python train.py --arch="vit" --image_size=64 --targets=["order"] --norm="layernorm" --head_dim=48 --qk_norm=true --conv_stem=false --eps=1e-08 --precondition_frequency=20 --max_precond_dim=1024 --final_lr_fraction=0.01
Rows from block 6 of a small image classifier, named by matrix and row number. Rows with one number belong to one neuron. Each number is 50 + 10 x the weight over its row's rms, rounded and kept within 0 to 99. All counts start at 0.
After each neuron's rows are labels from the 100 images, of 14848, where the neuron reaches its highest value: "strongest on" is what is common among them; "patch colour" is the nearest of a few named colours to the mean colour under the peak. Only what is clearly more common there than usual is listed. The data: photos of arthropod specimens (BIOSCAN-5M).
# fc1: MLP up (model.blocks.6.mlp.fc1.weight, 960x160), inputs 0-159
# fc2: MLP down (model.blocks.6.mlp.fc2.weight, 160x960, transposed), outputs 0-159

fc1.361:47 48 59 48 58 59 56 67 70 37 46 62 46 58 50 65 52 57 62 60 63 57 36 32 48 36 43 36 63 50 45 59 45 40 62 52 51 40 45 44 42 51 64 35 60 51 47 49 62 59 45 44 38 49 43 64 51 63 61 44 42 60 59 50 66 52 55 46 49 49 66 60 54 49 47 40 32 67 54 61 62 41 43 47 50 53 54 53 39 41 41 46 50 38 37 49 43 51 53 30 49 48 55 37 38 65 74 68 66 77 59 47 46 57 52 70 38 65 41 58 67 41 43 66 53 41 62 36 30 61 61 44 42 69 45 47 53 53 53 45 50 53 62 53 43 49 59 32 58 46 25 47 46 36 50 41 47 43 51 43
fc2.361:40 54 41 59 57 55 32 41 53 45 49 44 46 29 46 33 57 38 50 48 57 52 45 49 48 54 79 64 39 49 49 66 47 58 59 56 62 57 58 62 37 49 56 54 40 60 67 33 54 54 59 44 50 33 49 67 50 46 39 54 72 35 36 38 53 40 53 40 47 56 48 32 54 43 46 56 49 61 51 56 47 69 39 45 55 49 47 34 33 54 62 33 31 49 65 51 65 43 72 60 47 45 42 66 56 64 42 46 48 56 46 40 56 54 59 50 47 52 33 39 27 55 47 51 52 63 49 58 56 45 49 51 51 73 48 67 60 35 46 37 51 45 68 59 45 35 57 43 43 51 33 38 54 48 50 68 65 47 55 51
strongest on: order Hymenoptera
patch colour: grey; brown

fc1.601:50 48 59 29 48 56 55 41 51 38 49 51 62 45 43 34 49 40 58 29 60 63 37 47 44 56 36 48 50 51 52 54 60 34 41 68 73 58 61 50 50 45 23 41 62 44 53 54 56 43 55 44 24 47 39 63 56 56 43 54 67 41 56 53 59 44 48 51 58 45 50 49 53 56 55 44 41 54 47 39 54 42 40 75 53 40 52 52 34 58 46 71 46 57 56 49 49 58 34 48 48 69 50 54 32 49 50 51 58 43 58 33 47 51 37 48 30 73 34 32 48 45 58 52 51 62 52 46 47 69 59 72 43 51 54 48 68 38 74 47 59 40 45 50 53 45 31 44 65 51 59 52 64 46 57 54 49 48 41 50
fc2.601:57 51 52 23 64 46 42 49 54 43 64 59 49 47 43 45 56 35 43 35 45 57 46 45 46 38 46 67 65 76 49 39 48 44 46 48 56 57 43 46 63 50 59 30 53 60 48 68 50 29 56 39 50 45 49 31 35 30 49 42 42 43 54 63 61 47 41 53 44 56 42 59 63 54 54 56 62 49 32 67 46 47 45 63 67 43 57 63 61 42 53 55 52 33 33 44 46 50 59 55 53 56 44 71 35 51 42 70 57 44 52 51 34 55 44 53 64 49 36 54 46 46 40 60 51 48 60 64 62 61 54 61 50 45 58 49 70 61 61 47 38 30 76 63 53 34 53 45 43 41 55 59 56 45 54 61 58 40 47 45
strongest on: order Hymenoptera
patch colour: grey

fc1.625:40 30 40 52 48 55 46 63 38 64 71 52 54 57 46 48 50 58 47 47 53 42 47 53 56 44 41 34 53 59 52 54 49 69 41 51 45 35 40 49 43 53 57 64 60 45 36 52 45 57 46 52 49 63 52 41 33 34 56 36 34 46 70 56 52 57 60 42 39 57 49 40 44 54 43 51 49 51 56 49 63 55 67 36 53 48 45 28 38 56 60 41 55 41 45 46 38 65 54 62 55 25 66 45 43 38 44 61 49 41 22 40 54 49 55 35 43 59 35 53 68 34 56 58 36 32 49 49 57 42 45 66 54 33 51 32 51 54 45 53 66 57 46 52 43 57 54 65 42 67 39 63 47 46 42 45 54 76 33 47
fc2.625:39 52 48 61 42 33 56 41 56 49 47 53 30 53 34 48 38 54 48 50 55 47 57 53 52 49 55 42 46 47 57 55 55 50 47 64 63 56 48 45 29 44 37 61 61 61 44 56 46 41 54 58 51 69 34 34 47 49 28 29 35 66 46 52 51 64 41 51 72 63 20 62 36 46 31 61 64 61 29 49 48 53 54 52 64 49 41 49 57 47 48 30 54 42 60 58 52 68 43 60 53 40 55 51 37 50 47 58 44 31 45 52 51 45 64 42 50 47 28 45 54 38 59 57 41 47 54 32 47 53 46 49 52 36 45 48 61 54 51 53 32 55 52 67 40 51 52 60 37 41 57 65 63 73 48 59 51 45 44 37
strongest on: order Hemiptera
patch colour: grey

fc1.368:54 61 60 45 47 58 48 52 54 45 79 66 37 43 56 49 46 29 52 53 55 44 51 65 52 62 43 40 65 54 54 50 63 51 55 49 40 55 49 55 58 46 55 57 53 33 52 48 57 55 67 47 72 49 27 54 62 60 50 36 46 46 32 39 49 46 28 48 56 28 49 42 38 43 52 43 62 57 53 55 26 57 51 42 60 51 77 32 56 49 53 62 37 56 50 39 62 36 43 54 63 52 44 45 31 59 38 32 43 49 35 41 41 44 43 62 40 38 39 53 53 36 45 56 59 63 50 58 46 59 67 44 44 43 53 46 53 58 41 53 56 51 46 54 74 37 65 39 40 50 26 49 54 56 54 61 42 51 51 45
fc2.368:49 43 51 54 57 48 49 54 49 48 42 47 36 37 56 41 55 49 53 51 58 55 56 53 41 71 45 54 64 57 57 46 52 51 36 65 49 41 65 45 73 56 56 50 47 38 59 75 69 56 26 36 60 42 28 55 48 52 55 35 52 52 33 41 59 48 61 54 46 45 51 60 38 57 31 46 44 44 48 39 55 41 47 53 54 51 50 28 48 49 35 53 55 47 50 52 33 54 36 47 52 42 54 50 46 30 61 50 32 41 48 54 63 58 49 37 63 52 47 37 37 40 58 48 67 30 61 57 58 35 41 70 59 54 45 48 45 46 49 48 36 73 52 42 57 48 33 53 35 55 36 49 65 36 42 66 49 72 47 36
strongest on: order Hemiptera
patch colour: grey

fc1.208:49 47 38 54 60 45 68 40 34 59 62 60 63 36 54 49 39 59 44 50 45 59 35 58 44 61 43 40 51 46 36 59 51 28 56 51 55 56 51 27 56 38 52 51 68 51 47 26 53 55 40 38 41 45 43 45 36 50 61 50 57 31 40 50 49 60 42 51 47 55 28 48 45 53 58 32 51 69 28 61 64 28 36 46 50 37 37 57 39 74 55 50 42 63 54 63 53 52 47 42 28 46 49 42 62 32 35 29 43 48 53 59 44 57 55 46 48 41 47 72 41 42 54 28 70 47 38 64 52 53 56 53 47 52 47 45 51 53 54 50 37 51 49 62 53 53 56 49 33 38 46 40 48 54 47 45 43 45 43 47
fc2.208:37 53 43 56 56 37 53 39 53 59 50 60 36 50 35 62 48 47 38 58 46 54 51 48 58 54 58 61 50 60 52 46 50 69 43 51 42 44 63 57 44 43 57 41 46 59 37 36 51 32 61 39 51 56 56 53 63 58 50 36 40 57 39 56 51 45 42 36 43 54 56 66 46 57 62 65 60 63 44 57 55 58 40 65 50 56 44 54 46 65 37 44 43 60 41 34 41 58 61 53 42 57 59 46 50 39 42 62 46 44 52 31 50 51 36 59 32 28 41 50 58 68 36 37 57 41 56 63 41 50 67 45 54 61 48 35 60 49 54 23 42 71 50 62 71 50 48 45 30 32 63 64 38 38 64 56 40 58 56 69
strongest on: order Hymenoptera
patch colour: grey

fc1.113:46 62 63 52 48 54 59 43 49 54 38 61 61 46 53 35 41 38 62 38 64 71 69 60 39 37 64 41 53 33 66 58 50 45 45 59 35 66 54 53 62 41 55 33 46 50 46 64 39 46 47 59 46 41 51 63 65 45 61 47 29 60 43 47 55 63 50 40 39 44 40 50 38 54 41 44 42 34 43 47 65 61 53 57 54 55 50 32 61 42 40 46 46 27 65 50 64 50 58 52 70 48 50 44 61 47 63 27 46 42 35 53 43 53 41 54 54 51 44 47 41 37 31 38 53 64 73 46 49 71 49 59 42 47 37 58 51 44 41 42 54 46 41 61 39 56 45 45 47 45 51 40 50 64 39 62 59 68 50 40
fc2.113:63 54 46 52 57 54 43 51 49 56 54 28 31 51 45 72 38 61 38 62 55 50 46 43 59 36 57 38 47 49 43 51 75 41 54 41 54 49 43 53 54 43 49 63 68 41 47 53 43 63 45 55 42 61 36 39 66 37 46 61 34 30 45 55 44 62 54 65 63 56 51 57 41 54 42 48 46 58 50 50 63 67 61 54 64 60 41 60 34 43 41 33 55 55 64 52 61 29 57 44 45 63 58 46 49 57 45 49 64 55 53 53 48 30 47 43 33 63 50 62 40 40 35 55 54 48 59 42 71 34 29 49 53 51 55 51 43 67 60 58 45 63 40 41 56 33 48 46 53 57 57 48 68 37 51 59 38 59 51 70
strongest on: order Diptera
patch colour: grey

fc1.631:48 58 54 49 42 47 61 48 48 57 44 57 48 58 51 48 45 46 45 62 57 61 42 61 49 38 54 54 34 57 36 50 31 40 31 49 59 32 44 57 48 53 44 68 55 48 34 54 42 54 65 41 57 23 67 42 49 55 65 58 55 39 32 42 58 59 47 37 45 43 52 39 51 53 48 78 50 47 48 50 68 72 68 51 60 57 42 66 29 56 49 50 62 47 57 50 45 47 52 56 43 48 60 44 47 61 50 54 61 50 27 43 44 62 61 66 38 63 61 39 47 29 49 58 49 61 56 48 59 70 46 67 69 51 65 69 46 58 57 43 53 39 55 41 67 50 43 36 45 37 43 51 51 44 50 58 49 58 65 55
fc2.631:53 54 57 49 58 58 39 66 53 40 47 53 51 27 42 45 42 45 62 61 47 44 51 38 48 43 65 41 40 37 53 56 65 41 48 35 41 32 53 45 58 49 49 31 56 49 55 56 48 57 38 36 59 34 19 52 54 55 39 44 37 61 54 49 49 50 53 50 34 57 43 65 48 62 37 63 49 49 58 59 44 48 42 37 46 49 31 55 39 53 51 63 53 54 46 49 59 52 48 56 55 48 12 53 42 56 59 43 41 32 47 51 53 52 51 56 57 51 42 56 42 26 42 57 57 47 62 39 64 52 63 38 50 39 70 42 46 47 32 36 45 39 70 51 64 54 54 63 25 48 30 50 46 54 64 55 51 38 40 59
strongest on: order Diptera
patch colour: grey; brown

fc1.226:55 69 59 55 47 48 28 60 70 70 48 55 53 48 50 49 47 56 46 69 49 41 60 51 31 58 56 49 39 35 43 75 55 70 39 67 48 47 58 58 57 64 43 33 53 50 38 54 54 52 39 49 38 44 43 45 49 62 43 64 58 33 54 35 44 60 53 46 31 63 53 52 56 64 47 45 61 56 46 40 39 48 47 52 54 41 74 60 51 56 39 61 56 48 46 47 46 46 61 41 48 40 78 44 49 45 50 40 62 60 51 72 47 65 42 40 48 61 53 39 46 62 56 57 57 60 54 40 44 49 39 54 65 46 61 66 30 54 45 59 56 37 56 42 44 47 58 42 59 66 57 49 56 64 58 56 58 46 29 63
fc2.226:50 53 50 42 71 61 32 32 46 44 43 61 41 55 67 62 45 51 50 45 39 48 58 56 48 46 41 46 42 46 46 33 46 47 43 43 53 43 58 48 48 37 60 47 59 43 44 47 54 65 28 46 59 33 51 59 59 66 42 53 45 54 28 69 59 60 68 50 53 54 39 60 33 42 50 55 53 50 46 53 38 53 45 57 52 59 49 44 49 47 37 53 40 39 38 48 68 34 55 64 51 44 44 53 67 39 54 61 58 53 40 58 41 54 64 59 54 27 37 59 40 63 30 49 47 51 47 70 65 31 36 47 44 39 50 56 60 46 68 24 46 73 61 51 52 46 47 44 45 58 56 66 48 51 43 75 47 48 60 50
strongest on: order Hemiptera
patch colour: grey

fc1.315:35 28 61 47 56 39 50 43 53 37 53 68 39 43 34 55 26 50 54 47 21 52 51 34 41 56 31 52 49 44 48 57 40 68 41 48 48 49 36 51 52 51 38 48 58 49 35 72 44 57 58 50 70 52 45 51 40 51 54 56 38 26 65 45 36 54 41 56 53 58 61 48 58 42 37 47 45 53 53 55 29 36 58 43 69 50 65 56 42 58 69 48 35 52 50 42 27 43 54 58 67 36 49 43 46 53 50 46 44 40 62 50 35 43 32 20 51 49 47 37 47 48 64 40 56 50 52 53 53 56 49 49 55 56 62 54 39 59 46 49 42 52 50 44 46 53 42 47 54 66 42 47 52 59 46 67 51 41 48 37
fc2.315:60 66 52 60 46 47 51 35 38 42 37 47 59 43 50 42 45 54 39 51 68 57 37 31 59 70 50 52 44 52 58 52 42 66 57 68 31 53 54 40 64 53 57 55 32 60 58 34 46 69 42 52 50 58 44 55 57 48 55 43 52 47 52 56 75 35 34 61 45 48 37 54 69 55 34 50 45 40 55 52 60 66 38 45 45 50 54 38 48 29 62 43 51 43 57 46 52 46 31 37 24 54 38 32 66 57 49 74 47 42 49 44 51 62 61 47 45 48 48 43 56 70 54 45 45 56 59 49 58 25 41 58 49 31 42 51 51 47 53 49 51 56 59 53 61 35 31 51 38 39 57 52 47 52 58 49 45 46 46 38
strongest on: order Hemiptera
patch colour: grey