config.yaml
num_classes: 18
norm: "layernorm"
mlp_ratio: 6
bias: "none"
drop_path: 0.15
pooling: "class_token"
init: "orthogonal"
optimizer: "soap"
lr_schedule: "linear"
Rows from block 4 of a small image classifier, named by matrix and row number. Rows with one number belong to one neuron. Each number is 50 + 10 x the weight over its row's rms, rounded and kept within 0 to 99. All counts start at 0.
After each neuron's rows are labels from the 100 images, of 14848, where the neuron reaches its highest value: "colour at peak" is the nearest of a few named colours to the mean colour under the peak. Only what is clearly more common there than usual is listed. The data: photos of arthropod specimens (BIOSCAN-5M). In brackets: how many of the 100.
# fc1: MLP up (model.blocks.4.mlp.fc1.weight, 960x160), inputs 0-79
# fc2: MLP down (model.blocks.4.mlp.fc2.weight, 160x960, transposed), outputs 0-79

fc1.149:51 60 47 60 35 46 50 53 44 57 27 51 38 50 56 48 20 41 53 58 52 45 56 46 52 42 57 60 60 45 57 51 69 31 42 53 66 44 47 45 58 56 46 50 39 56 45 64 49 33 73 53 65 50 56 55 43 44 43 46 57 45 50 35 40 42 63 55 52 42 60 62 50 38 49 48 53 33 49 46
fc2.149:65 46 42 48 41 51 49 52 46 45 41 57 45 61 52 52 55 57 49 50 35 59 38 41 52 51 40 42 45 35 65 50 38 68 68 44 50 66 60 39 34 41 55 58 39 62 54 51 29 44 29 59 53 63 59 46 54 41 47 41 70 58 53 58 50 37 63 54 60 33 59 58 60 52 43 58 51 41 45 53
colour at peak: pink (87)

fc1.568:45 42 63 54 63 68 53 74 50 48 58 51 44 52 49 44 61 57 47 47 47 56 44 50 40 63 36 52 55 49 49 32 63 53 49 42 57 47 24 57 48 42 55 52 57 47 44 55 34 54 44 36 44 49 42 54 40 46 61 48 59 36 46 52 52 46 75 37 34 40 24 57 53 46 45 39 58 51 38 34
fc2.568:50 36 57 50 43 38 62 47 44 47 51 62 52 61 58 40 51 55 50 49 44 57 43 58 51 52 56 60 53 43 55 54 57 62 48 61 52 56 50 49 56 32 71 56 55 77 47 48 51 61 53 44 54 62 49 63 67 32 50 47 50 69 65 51 39 69 49 68 52 55 49 51 32 53 37 60 63 74 48 59
colour at peak: white (64)

fc1.65:39 42 57 47 52 45 51 46 50 50 31 51 74 45 53 62 42 69 43 56 61 39 32 45 45 49 45 46 47 53 32 42 46 44 42 46 68 60 57 54 59 66 58 40 62 19 57 56 59 45 58 54 57 46 62 50 38 50 36 42 56 42 66 58 63 54 49 58 43 57 78 53 50 61 54 54 63 47 57 48
fc2.65:48 31 60 45 60 56 45 57 46 40 60 57 67 55 73 70 62 44 87 48 64 37 33 50 52 42 55 68 58 43 36 54 49 46 56 46 51 39 57 55 47 61 51 47 47 46 64 58 45 45 63 51 37 61 36 41 44 56 70 55 68 49 43 51 43 29 56 63 46 36 61 57 56 37 42 55 57 51 50 45
colour at peak: brown (47); grey (45)

fc1.407:64 61 55 47 48 38 64 38 59 70 56 51 47 60 57 49 46 46 40 39 57 53 59 50 23 33 49 41 53 43 36 56 61 62 57 66 59 41 50 47 62 50 67 44 70 69 51 47 48 52 52 61 61 46 67 46 40 58 48 50 57 54 55 34 42 57 47 49 54 57 53 58 52 41 46 53 73 54 40 36
fc2.407:44 50 51 36 44 35 33 38 45 45 53 44 51 48 45 51 59 57 41 41 57 35 51 48 41 41 41 41 63 32 32 73 46 48 36 53 57 46 39 54 36 50 67 50 40 35 37 65 50 56 34 57 58 42 56 48 49 55 48 32 44 63 45 47 38 51 53 58 46 59 69 53 47 48 62 50 38 54 38 62
colour at peak: white (68)

fc1.48:53 41 62 63 45 29 62 41 69 56 53 58 38 41 44 51 51 63 37 46 46 47 47 36 52 59 43 25 39 42 52 59 59 67 60 51 66 39 55 49 56 58 64 40 49 55 54 39 36 53 51 41 49 45 55 76 57 40 50 32 31 51 42 58 51 40 56 46 37 45 64 46 39 46 45 53 55 61 45 44
fc2.48:46 66 52 34 46 63 49 57 56 29 48 39 52 36 64 60 50 33 49 31 46 45 30 55 58 49 43 29 43 44 47 57 48 38 47 61 32 50 35 40 61 39 43 52 52 56 49 37 49 42 54 47 49 36 44 48 56 42 53 47 56 53 52 43 45 53 38 70 42 40 41 39 56 45 42 43 52 63 50 54
colour at peak: grey (47)

fc1.709:33 54 60 57 49 59 52 29 48 63 48 63 41 58 53 49 57 49 43 39 48 52 51 41 70 50 42 55 56 51 57 56 52 64 65 39 34 37 55 39 54 37 40 50 50 41 52 67 39 50 42 56 46 44 55 55 65 44 52 50 57 45 60 61 47 69 63 33 48 55 64 65 40 51 47 66 53 41 58 39
fc2.709:39 59 60 42 39 53 63 54 42 60 57 39 72 64 56 43 50 47 54 43 53 43 67 41 28 54 47 54 48 55 62 58 53 47 42 48 51 52 64 40 58 44 54 65 60 54 60 43 43 42 41 68 40 67 56 55 48 55 44 60 44 50 32 69 46 71 55 56 65 64 57 55 40 34 73 41 47 50 67 48
colour at peak: white (76)

fc1.70:61 42 51 52 59 42 57 55 53 34 49 52 39 42 58 59 47 45 35 47 49 66 53 38 28 46 42 38 35 54 39 58 41 53 54 49 57 48 51 45 54 52 56 51 38 58 64 58 44 53 51 41 50 74 57 42 65 50 48 45 70 72 58 37 53 71 48 63 46 52 49 37 54 58 68 56 68 46 42 58
fc2.70:37 39 40 39 56 46 41 33 63 53 38 36 56 51 51 48 57 35 60 44 36 40 39 51 63 52 24 42 71 54 41 44 55 53 51 28 48 52 36 66 50 65 58 62 51 39 47 63 55 55 37 58 24 58 47 54 57 38 56 37 54 57 41 43 46 57 47 46 51 59 51 43 47 44 41 42 43 51 42 47
colour at peak: brown (36); grey (33)

fc1.702:70 36 55 33 44 62 58 52 46 48 34 44 51 37 49 44 40 49 45 43 56 53 56 62 53 41 55 48 39 43 42 61 57 65 56 48 38 38 52 59 43 68 60 41 54 41 61 50 54 56 54 37 46 45 62 50 41 50 67 56 60 63 46 47 38 57 45 31 55 62 65 51 56 35 45 35 40 41 48 38
fc2.702:46 48 49 39 41 38 53 53 54 59 39 50 43 70 59 46 55 63 52 50 70 51 67 45 57 45 41 35 53 53 53 54 44 42 60 37 41 58 50 59 40 41 40 62 44 67 40 43 43 35 47 38 36 52 64 47 54 59 49 57 60 60 32 55 51 45 66 54 58 51 39 48 51 57 41 50 51 57 33 65
colour at peak: grey (58); brown (37)

fc1.335:41 47 55 59 56 42 44 56 61 26 70 37 30 48 38 33 57 40 62 40 44 62 52 29 78 53 53 55 45 54 28 60 45 43 33 54 74 53 37 69 54 56 52 54 57 48 38 65 62 50 57 37 56 47 35 55 35 55 62 49 67 56 43 55 48 56 61 48 41 34 60 41 40 46 58 59 64 65 39 52
fc2.335:66 55 56 54 52 57 59 54 50 54 48 66 59 42 34 39 56 69 64 46 33 42 58 49 46 42 39 47 56 38 52 52 63 61 42 66 42 45 72 50 50 49 62 43 59 71 57 54 47 52 62 50 62 47 40 54 57 50 53 52 46 33 39 40 43 62 57 60 41 46 49 43 54 54 48 59 41 38 56 70
colour at peak: white (64)

fc1.525:64 43 40 49 48 48 52 50 42 47 59 34 29 61 60 34 51 64 39 53 62 38 53 41 44 49 51 59 45 53 73 38 45 55 52 49 37 65 52 46 38 57 36 50 40 37 47 48 55 44 44 44 53 41 58 70 56 48 69 58 44 53 47 63 44 38 48 56 63 60 65 42 51 55 48 59 55 27 42 70
fc2.525:44 63 44 62 45 49 43 49 59 67 41 45 65 33 48 47 70 35 66 53 63 53 43 55 63 43 65 33 52 52 49 45 44 58 55 56 55 66 45 69 54 56 45 57 45 55 42 37 43 45 42 39 54 58 48 52 35 39 58 55 68 81 45 56 44 43 50 62 62 64 51 50 44 41 48 68 38 51 52 47
colour at peak: grey (58)

fc1.760:45 40 45 47 58 60 53 55 53 46 57 59 54 69 47 32 38 42 32 44 48 51 42 72 52 54 42 48 66 52 53 43 45 53 47 41 55 48 40 59 47 55 40 32 55 41 52 33 53 55 49 29 26 62 78 62 60 53 51 41 46 47 26 62 37 48 54 46 38 60 70 46 50 49 39 59 53 59 51 57
fc2.760:49 35 64 60 56 40 61 61 47 44 35 48 45 65 45 57 44 60 54 53 39 46 41 44 58 46 24 58 50 44 31 57 70 42 63 41 45 54 53 46 51 61 59 43 48 56 46 75 55 62 50 51 49 51 47 58 38 63 65 47 62 42 53 63 33 70 51 67 56 44 51 55 46 51 60 48 42 41 30 69
colour at peak: grey (47); brown (44)

fc1.435:50 49 61 34 50 40 42 37 49 55 54 35 55 43 44 31 47 56 39 47 43 43 51 34 43 50 36 42 50 47 61 49 37 57 66 44 58 43 66 47 55 43 36 56 70 46 40 38 72 40 39 45 51 49 66 46 44 53 66 44 52 46 41 63 58 70 64 44 46 61 39 46 53 46 60 66 37 52 48 31
fc2.435:44 58 51 48 35 63 48 63 47 40 42 44 42 41 44 48 40 51 52 43 73 60 40 44 77 52 40 60 62 52 61 59 38 60 54 46 34 49 59 35 66 60 51 38 32 47 49 39 46 51 46 46 53 55 48 49 54 62 45 52 41 52 68 48 51 57 44 55 46 54 60 41 35 49 45 47 64 51 34 61
colour at peak: black (57)

fc1.98:61 45 46 29 60 59 59 59 62 54 55 28 47 51 59 53 45 69 50 55 50 66 48 42 54 55 67 45 49 42 31 38 40 59 55 24 59 61 38 46 57 50 34 39 51 42 64 47 36 41 47 45 63 45 31 46 47 51 44 63 73 44 49 33 60 54 63 42 45 39 38 43 57 47 42 55 55 64 45 53
fc2.98:45 51 51 66 66 44 52 29 43 58 40 58 50 39 43 58 38 47 53 46 47 46 56 59 37 71 46 35 61 47 65 45 47 58 44 52 52 44 12 53 41 43 53 71 50 66 42 66 43 43 48 53 58 52 48 59 61 60 52 43 49 33 39 48 49 44 47 44 56 49 74 55 32 53 48 37 48 39 60 51
colour at peak: brown (41); black (32)

fc1.94:56 60 39 64 45 42 44 64 44 54 49 52 48 59 59 43 54 63 51 37 40 51 45 42 64 46 54 44 57 56 49 49 37 43 52 49 67 62 53 39 47 66 41 50 56 40 41 22 56 53 45 38 49 47 34 44 60 43 39 56 47 45 57 34 53 60 55 29 65 53 38 48 48 33 64 60 40 54 29 62
fc2.94:48 43 45 53 42 61 44 43 61 50 55 36 47 20 68 71 69 58 37 52 57 26 44 51 55 56 54 49 53 49 68 44 47 67 27 46 68 50 42 47 57 50 44 47 54 62 55 43 40 50 41 40 55 49 40 62 64 55 52 46 54 54 47 63 45 34 50 68 69 57 63 45 39 53 44 48 35 61 60 46
colour at peak: brown (40)

fc1.696:50 53 80 35 58 57 47 63 60 63 75 60 50 48 56 71 57 71 33 55 53 50 56 64 33 54 57 36 47 40 37 54 44 42 61 44 42 50 59 41 49 49 55 44 50 46 42 55 61 45 63 67 47 52 54 53 33 70 40 53 39 51 55 42 53 52 56 45 48 70 69 62 47 32 39 49 58 50 66 29
fc2.696:55 44 44 52 57 54 40 55 43 42 57 60 73 64 47 48 50 61 62 57 56 44 48 41 69 61 40 59 43 62 70 54 52 59 53 56 49 62 60 55 32 46 56 33 54 30 43 62 59 52 49 58 46 45 47 44 67 57 44 58 60 45 50 49 32 65 63 66 51 44 58 44 42 34 46 58 66 60 48 75
colour at peak: brown (55); grey (42)

fc1.15:37 58 51 36 66 47 46 56 28 62 47 48 41 27 49 50 60 52 61 48 49 55 51 55 46 25 59 50 54 56 56 52 35 45 57 51 32 71 48 42 34 53 47 29 46 47 50 39 48 60 47 36 55 46 65 49 45 37 38 59 43 59 46 38 34 66 36 44 50 39 43 73 41 54 50 57 48 29 54 49
fc2.15:53 47 53 47 33 53 54 50 67 36 44 49 36 51 46 47 44 56 47 55 50 50 47 36 39 34 56 62 52 59 66 61 43 32 29 60 58 62 62 60 58 40 47 57 59 62 47 57 48 57 48 45 47 47 43 56 47 50 33 53 57 36 39 59 57 54 65 49 59 50 52 39 39 50 44 43 44 51 45 43
colour at peak: grey (45); brown (34)

fc1.133:27 61 41 55 52 48 46 51 50 46 60 61 50 49 33 65 35 55 65 61 44 50 52 50 58 59 39 32 46 56 44 44 53 45 43 41 49 41 52 47 50 81 31 51 43 76 43 60 45 32 52 53 53 49 46 39 56 28 53 46 49 65 42 52 43 67 56 43 58 43 39 52 52 72 45 58 53 44 53 46
fc2.133:56 52 42 52 54 63 56 46 47 40 52 33 76 53 48 31 55 31 58 64 74 46 58 39 53 51 56 59 51 64 53 37 51 44 49 49 50 52 42 34 61 41 54 48 57 44 56 38 84 61 43 48 45 52 41 38 50 60 58 52 50 54 59 59 61 51 36 46 41 32 41 59 57 52 55 39 31 56 55 36
colour at peak: pink (90)

fc1.465:46 70 58 66 38 48 32 32 38 53 55 53 65 45 52 31 44 60 48 23 58 48 42 58 42 62 51 37 50 60 60 65 47 61 55 56 44 44 66 57 45 59 41 56 39 42 38 47 57 42 48 58 46 47 54 46 44 65 34 52 39 45 40 50 30 61 47 49 60 55 46 46 79 44 54 77 44 51 51 58
fc2.465:61 29 39 65 43 39 46 62 56 47 61 41 51 51 66 59 38 32 43 68 51 50 51 52 56 56 37 53 61 50 49 34 50 60 53 52 53 61 29 60 52 42 51 45 55 44 81 48 44 51 50 48 71 38 35 72 47 45 46 42 53 53 68 39 56 56 48 45 53 53 46 58 54 53 52 65 50 34 48 53
colour at peak: brown (37); grey (36)

fc1.132:25 44 48 51 53 60 57 48 67 45 50 53 56 46 61 47 49 78 55 50 40 56 56 35 64 58 44 39 56 59 58 51 50 40 49 56 46 54 63 41 33 42 38 48 66 74 55 56 60 42 50 40 36 55 60 55 52 44 51 62 49 47 43 65 45 40 58 32 37 35 37 46 49 36 50 54 43 44 39 51
fc2.132:63 38 47 42 54 44 36 47 45 53 37 55 52 46 63 58 52 46 36 53 45 26 56 46 66 42 64 55 62 41 45 53 43 68 50 52 36 68 41 57 40 58 50 58 30 40 68 60 49 54 64 53 56 64 38 49 29 35 48 53 61 48 47 51 56 41 45 65 53 52 50 49 73 64 55 49 54 51 58 56
colour at peak: brown (34); grey (33)

fc1.227:54 55 50 49 54 60 47 60 44 51 53 45 64 54 26 48 60 46 73 67 52 54 49 63 57 57 48 55 52 43 56 36 44 65 55 45 71 46 43 44 42 57 52 51 41 39 67 31 39 43 84 58 32 40 40 50 45 49 43 59 43 39 35 51 35 66 41 43 47 68 48 52 60 57 65 49 42 61 37 68
fc2.227:57 73 58 53 62 36 52 35 67 53 50 75 45 51 61 52 53 54 39 52 46 50 48 65 52 52 77 51 50 43 57 48 32 33 48 56 51 43 38 28 44 51 53 38 54 52 46 59 53 68 53 41 48 33 75 54 49 61 38 60 57 42 64 69 31 54 51 49 47 37 45 47 50 48 61 45 58 32 57 29
colour at peak: brown (32); grey (26)

fc1.38:74 40 54 48 50 63 35 49 34 52 42 47 45 30 34 33 52 43 35 58 43 46 48 46 41 50 57 42 55 58 48 49 45 51 52 50 43 65 45 46 53 41 45 50 43 59 67 50 56 46 44 47 49 55 50 51 53 33 46 50 68 69 58 55 26 57 41 28 58 44 51 36 48 41 57 50 46 40 56 47
fc2.38:48 42 74 54 34 35 60 40 52 29 61 38 59 65 47 45 48 41 45 38 50 56 51 49 69 50 48 71 58 57 43 39 40 39 71 48 55 55 62 44 43 29 45 60 50 68 37 55 51 75 55 54 46 41 53 49 51 64 42 51 55 54 44 44 50 62 49 61 40 65 53 49 48 57 62 48 54 49 37 52
colour at peak: brown (62); grey (30)

fc1.519:65 48 53 48 42 56 28 59 75 36 64 31 50 41 51 55 39 49 52 65 59 38 58 42 50 42 46 52 41 50 55 48 39 43 60 41 53 65 36 51 37 55 48 57 44 41 41 44 65 52 58 53 52 40 43 36 61 33 70 47 43 47 48 57 50 58 43 28 31 52 63 64 40 48 64 44 42 48 44 44
fc2.519:53 60 32 44 55 53 44 32 45 45 60 49 64 63 51 55 48 49 62 48 40 55 41 49 50 59 56 60 46 73 44 37 45 42 63 45 45 46 37 37 65 66 42 52 56 37 60 21 55 41 55 48 56 51 27 72 44 52 65 42 56 41 39 49 50 56 35 41 41 43 55 38 62 44 43 61 60 37 56 55
colour at peak: brown (52); grey (43)

fc1.411:57 56 38 38 62 52 51 66 57 41 56 48 37 51 60 53 70 53 35 28 45 44 58 64 31 64 48 42 34 55 36 53 64 54 60 32 57 49 75 53 49 51 47 40 46 39 47 37 44 60 59 51 55 53 66 46 47 41 40 62 42 43 50 33 52 32 53 62 51 49 50 40 37 53 28 50 57 42 58 45
fc2.411:42 51 60 70 57 60 54 50 29 49 56 68 46 70 66 56 45 49 34 58 45 40 31 33 57 45 60 51 52 50 30 51 49 69 57 39 62 62 56 49 55 55 55 69 64 68 46 69 63 50 48 39 51 43 48 40 48 32 52 63 47 50 48 59 41 50 53 49 47 52 40 34 44 37 45 47 55 35 48 37
colour at peak: grey (39)

fc1.119:30 44 49 50 48 36 51 36 63 56 53 51 39 46 47 55 57 64 45 51 41 65 47 68 43 59 54 54 52 43 63 44 41 59 58 49 43 64 59 49 53 59 43 63 36 69 61 64 64 43 31 41 54 47 56 50 55 39 60 51 47 46 29 51 49 33 49 54 55 39 56 55 32 40 55 42 47 45 38 54
fc2.119:40 32 46 48 39 56 53 43 45 50 52 74 39 43 45 41 61 35 66 57 34 50 44 40 42 38 45 55 34 41 50 40 44 47 46 45 59 40 50 53 63 56 54 58 41 45 69 49 40 39 62 42 56 36 42 42 68 73 52 49 65 50 69 39 49 61 57 34 48 28 63 36 37 55 39 43 55 51 44 43
colour at peak: black (32)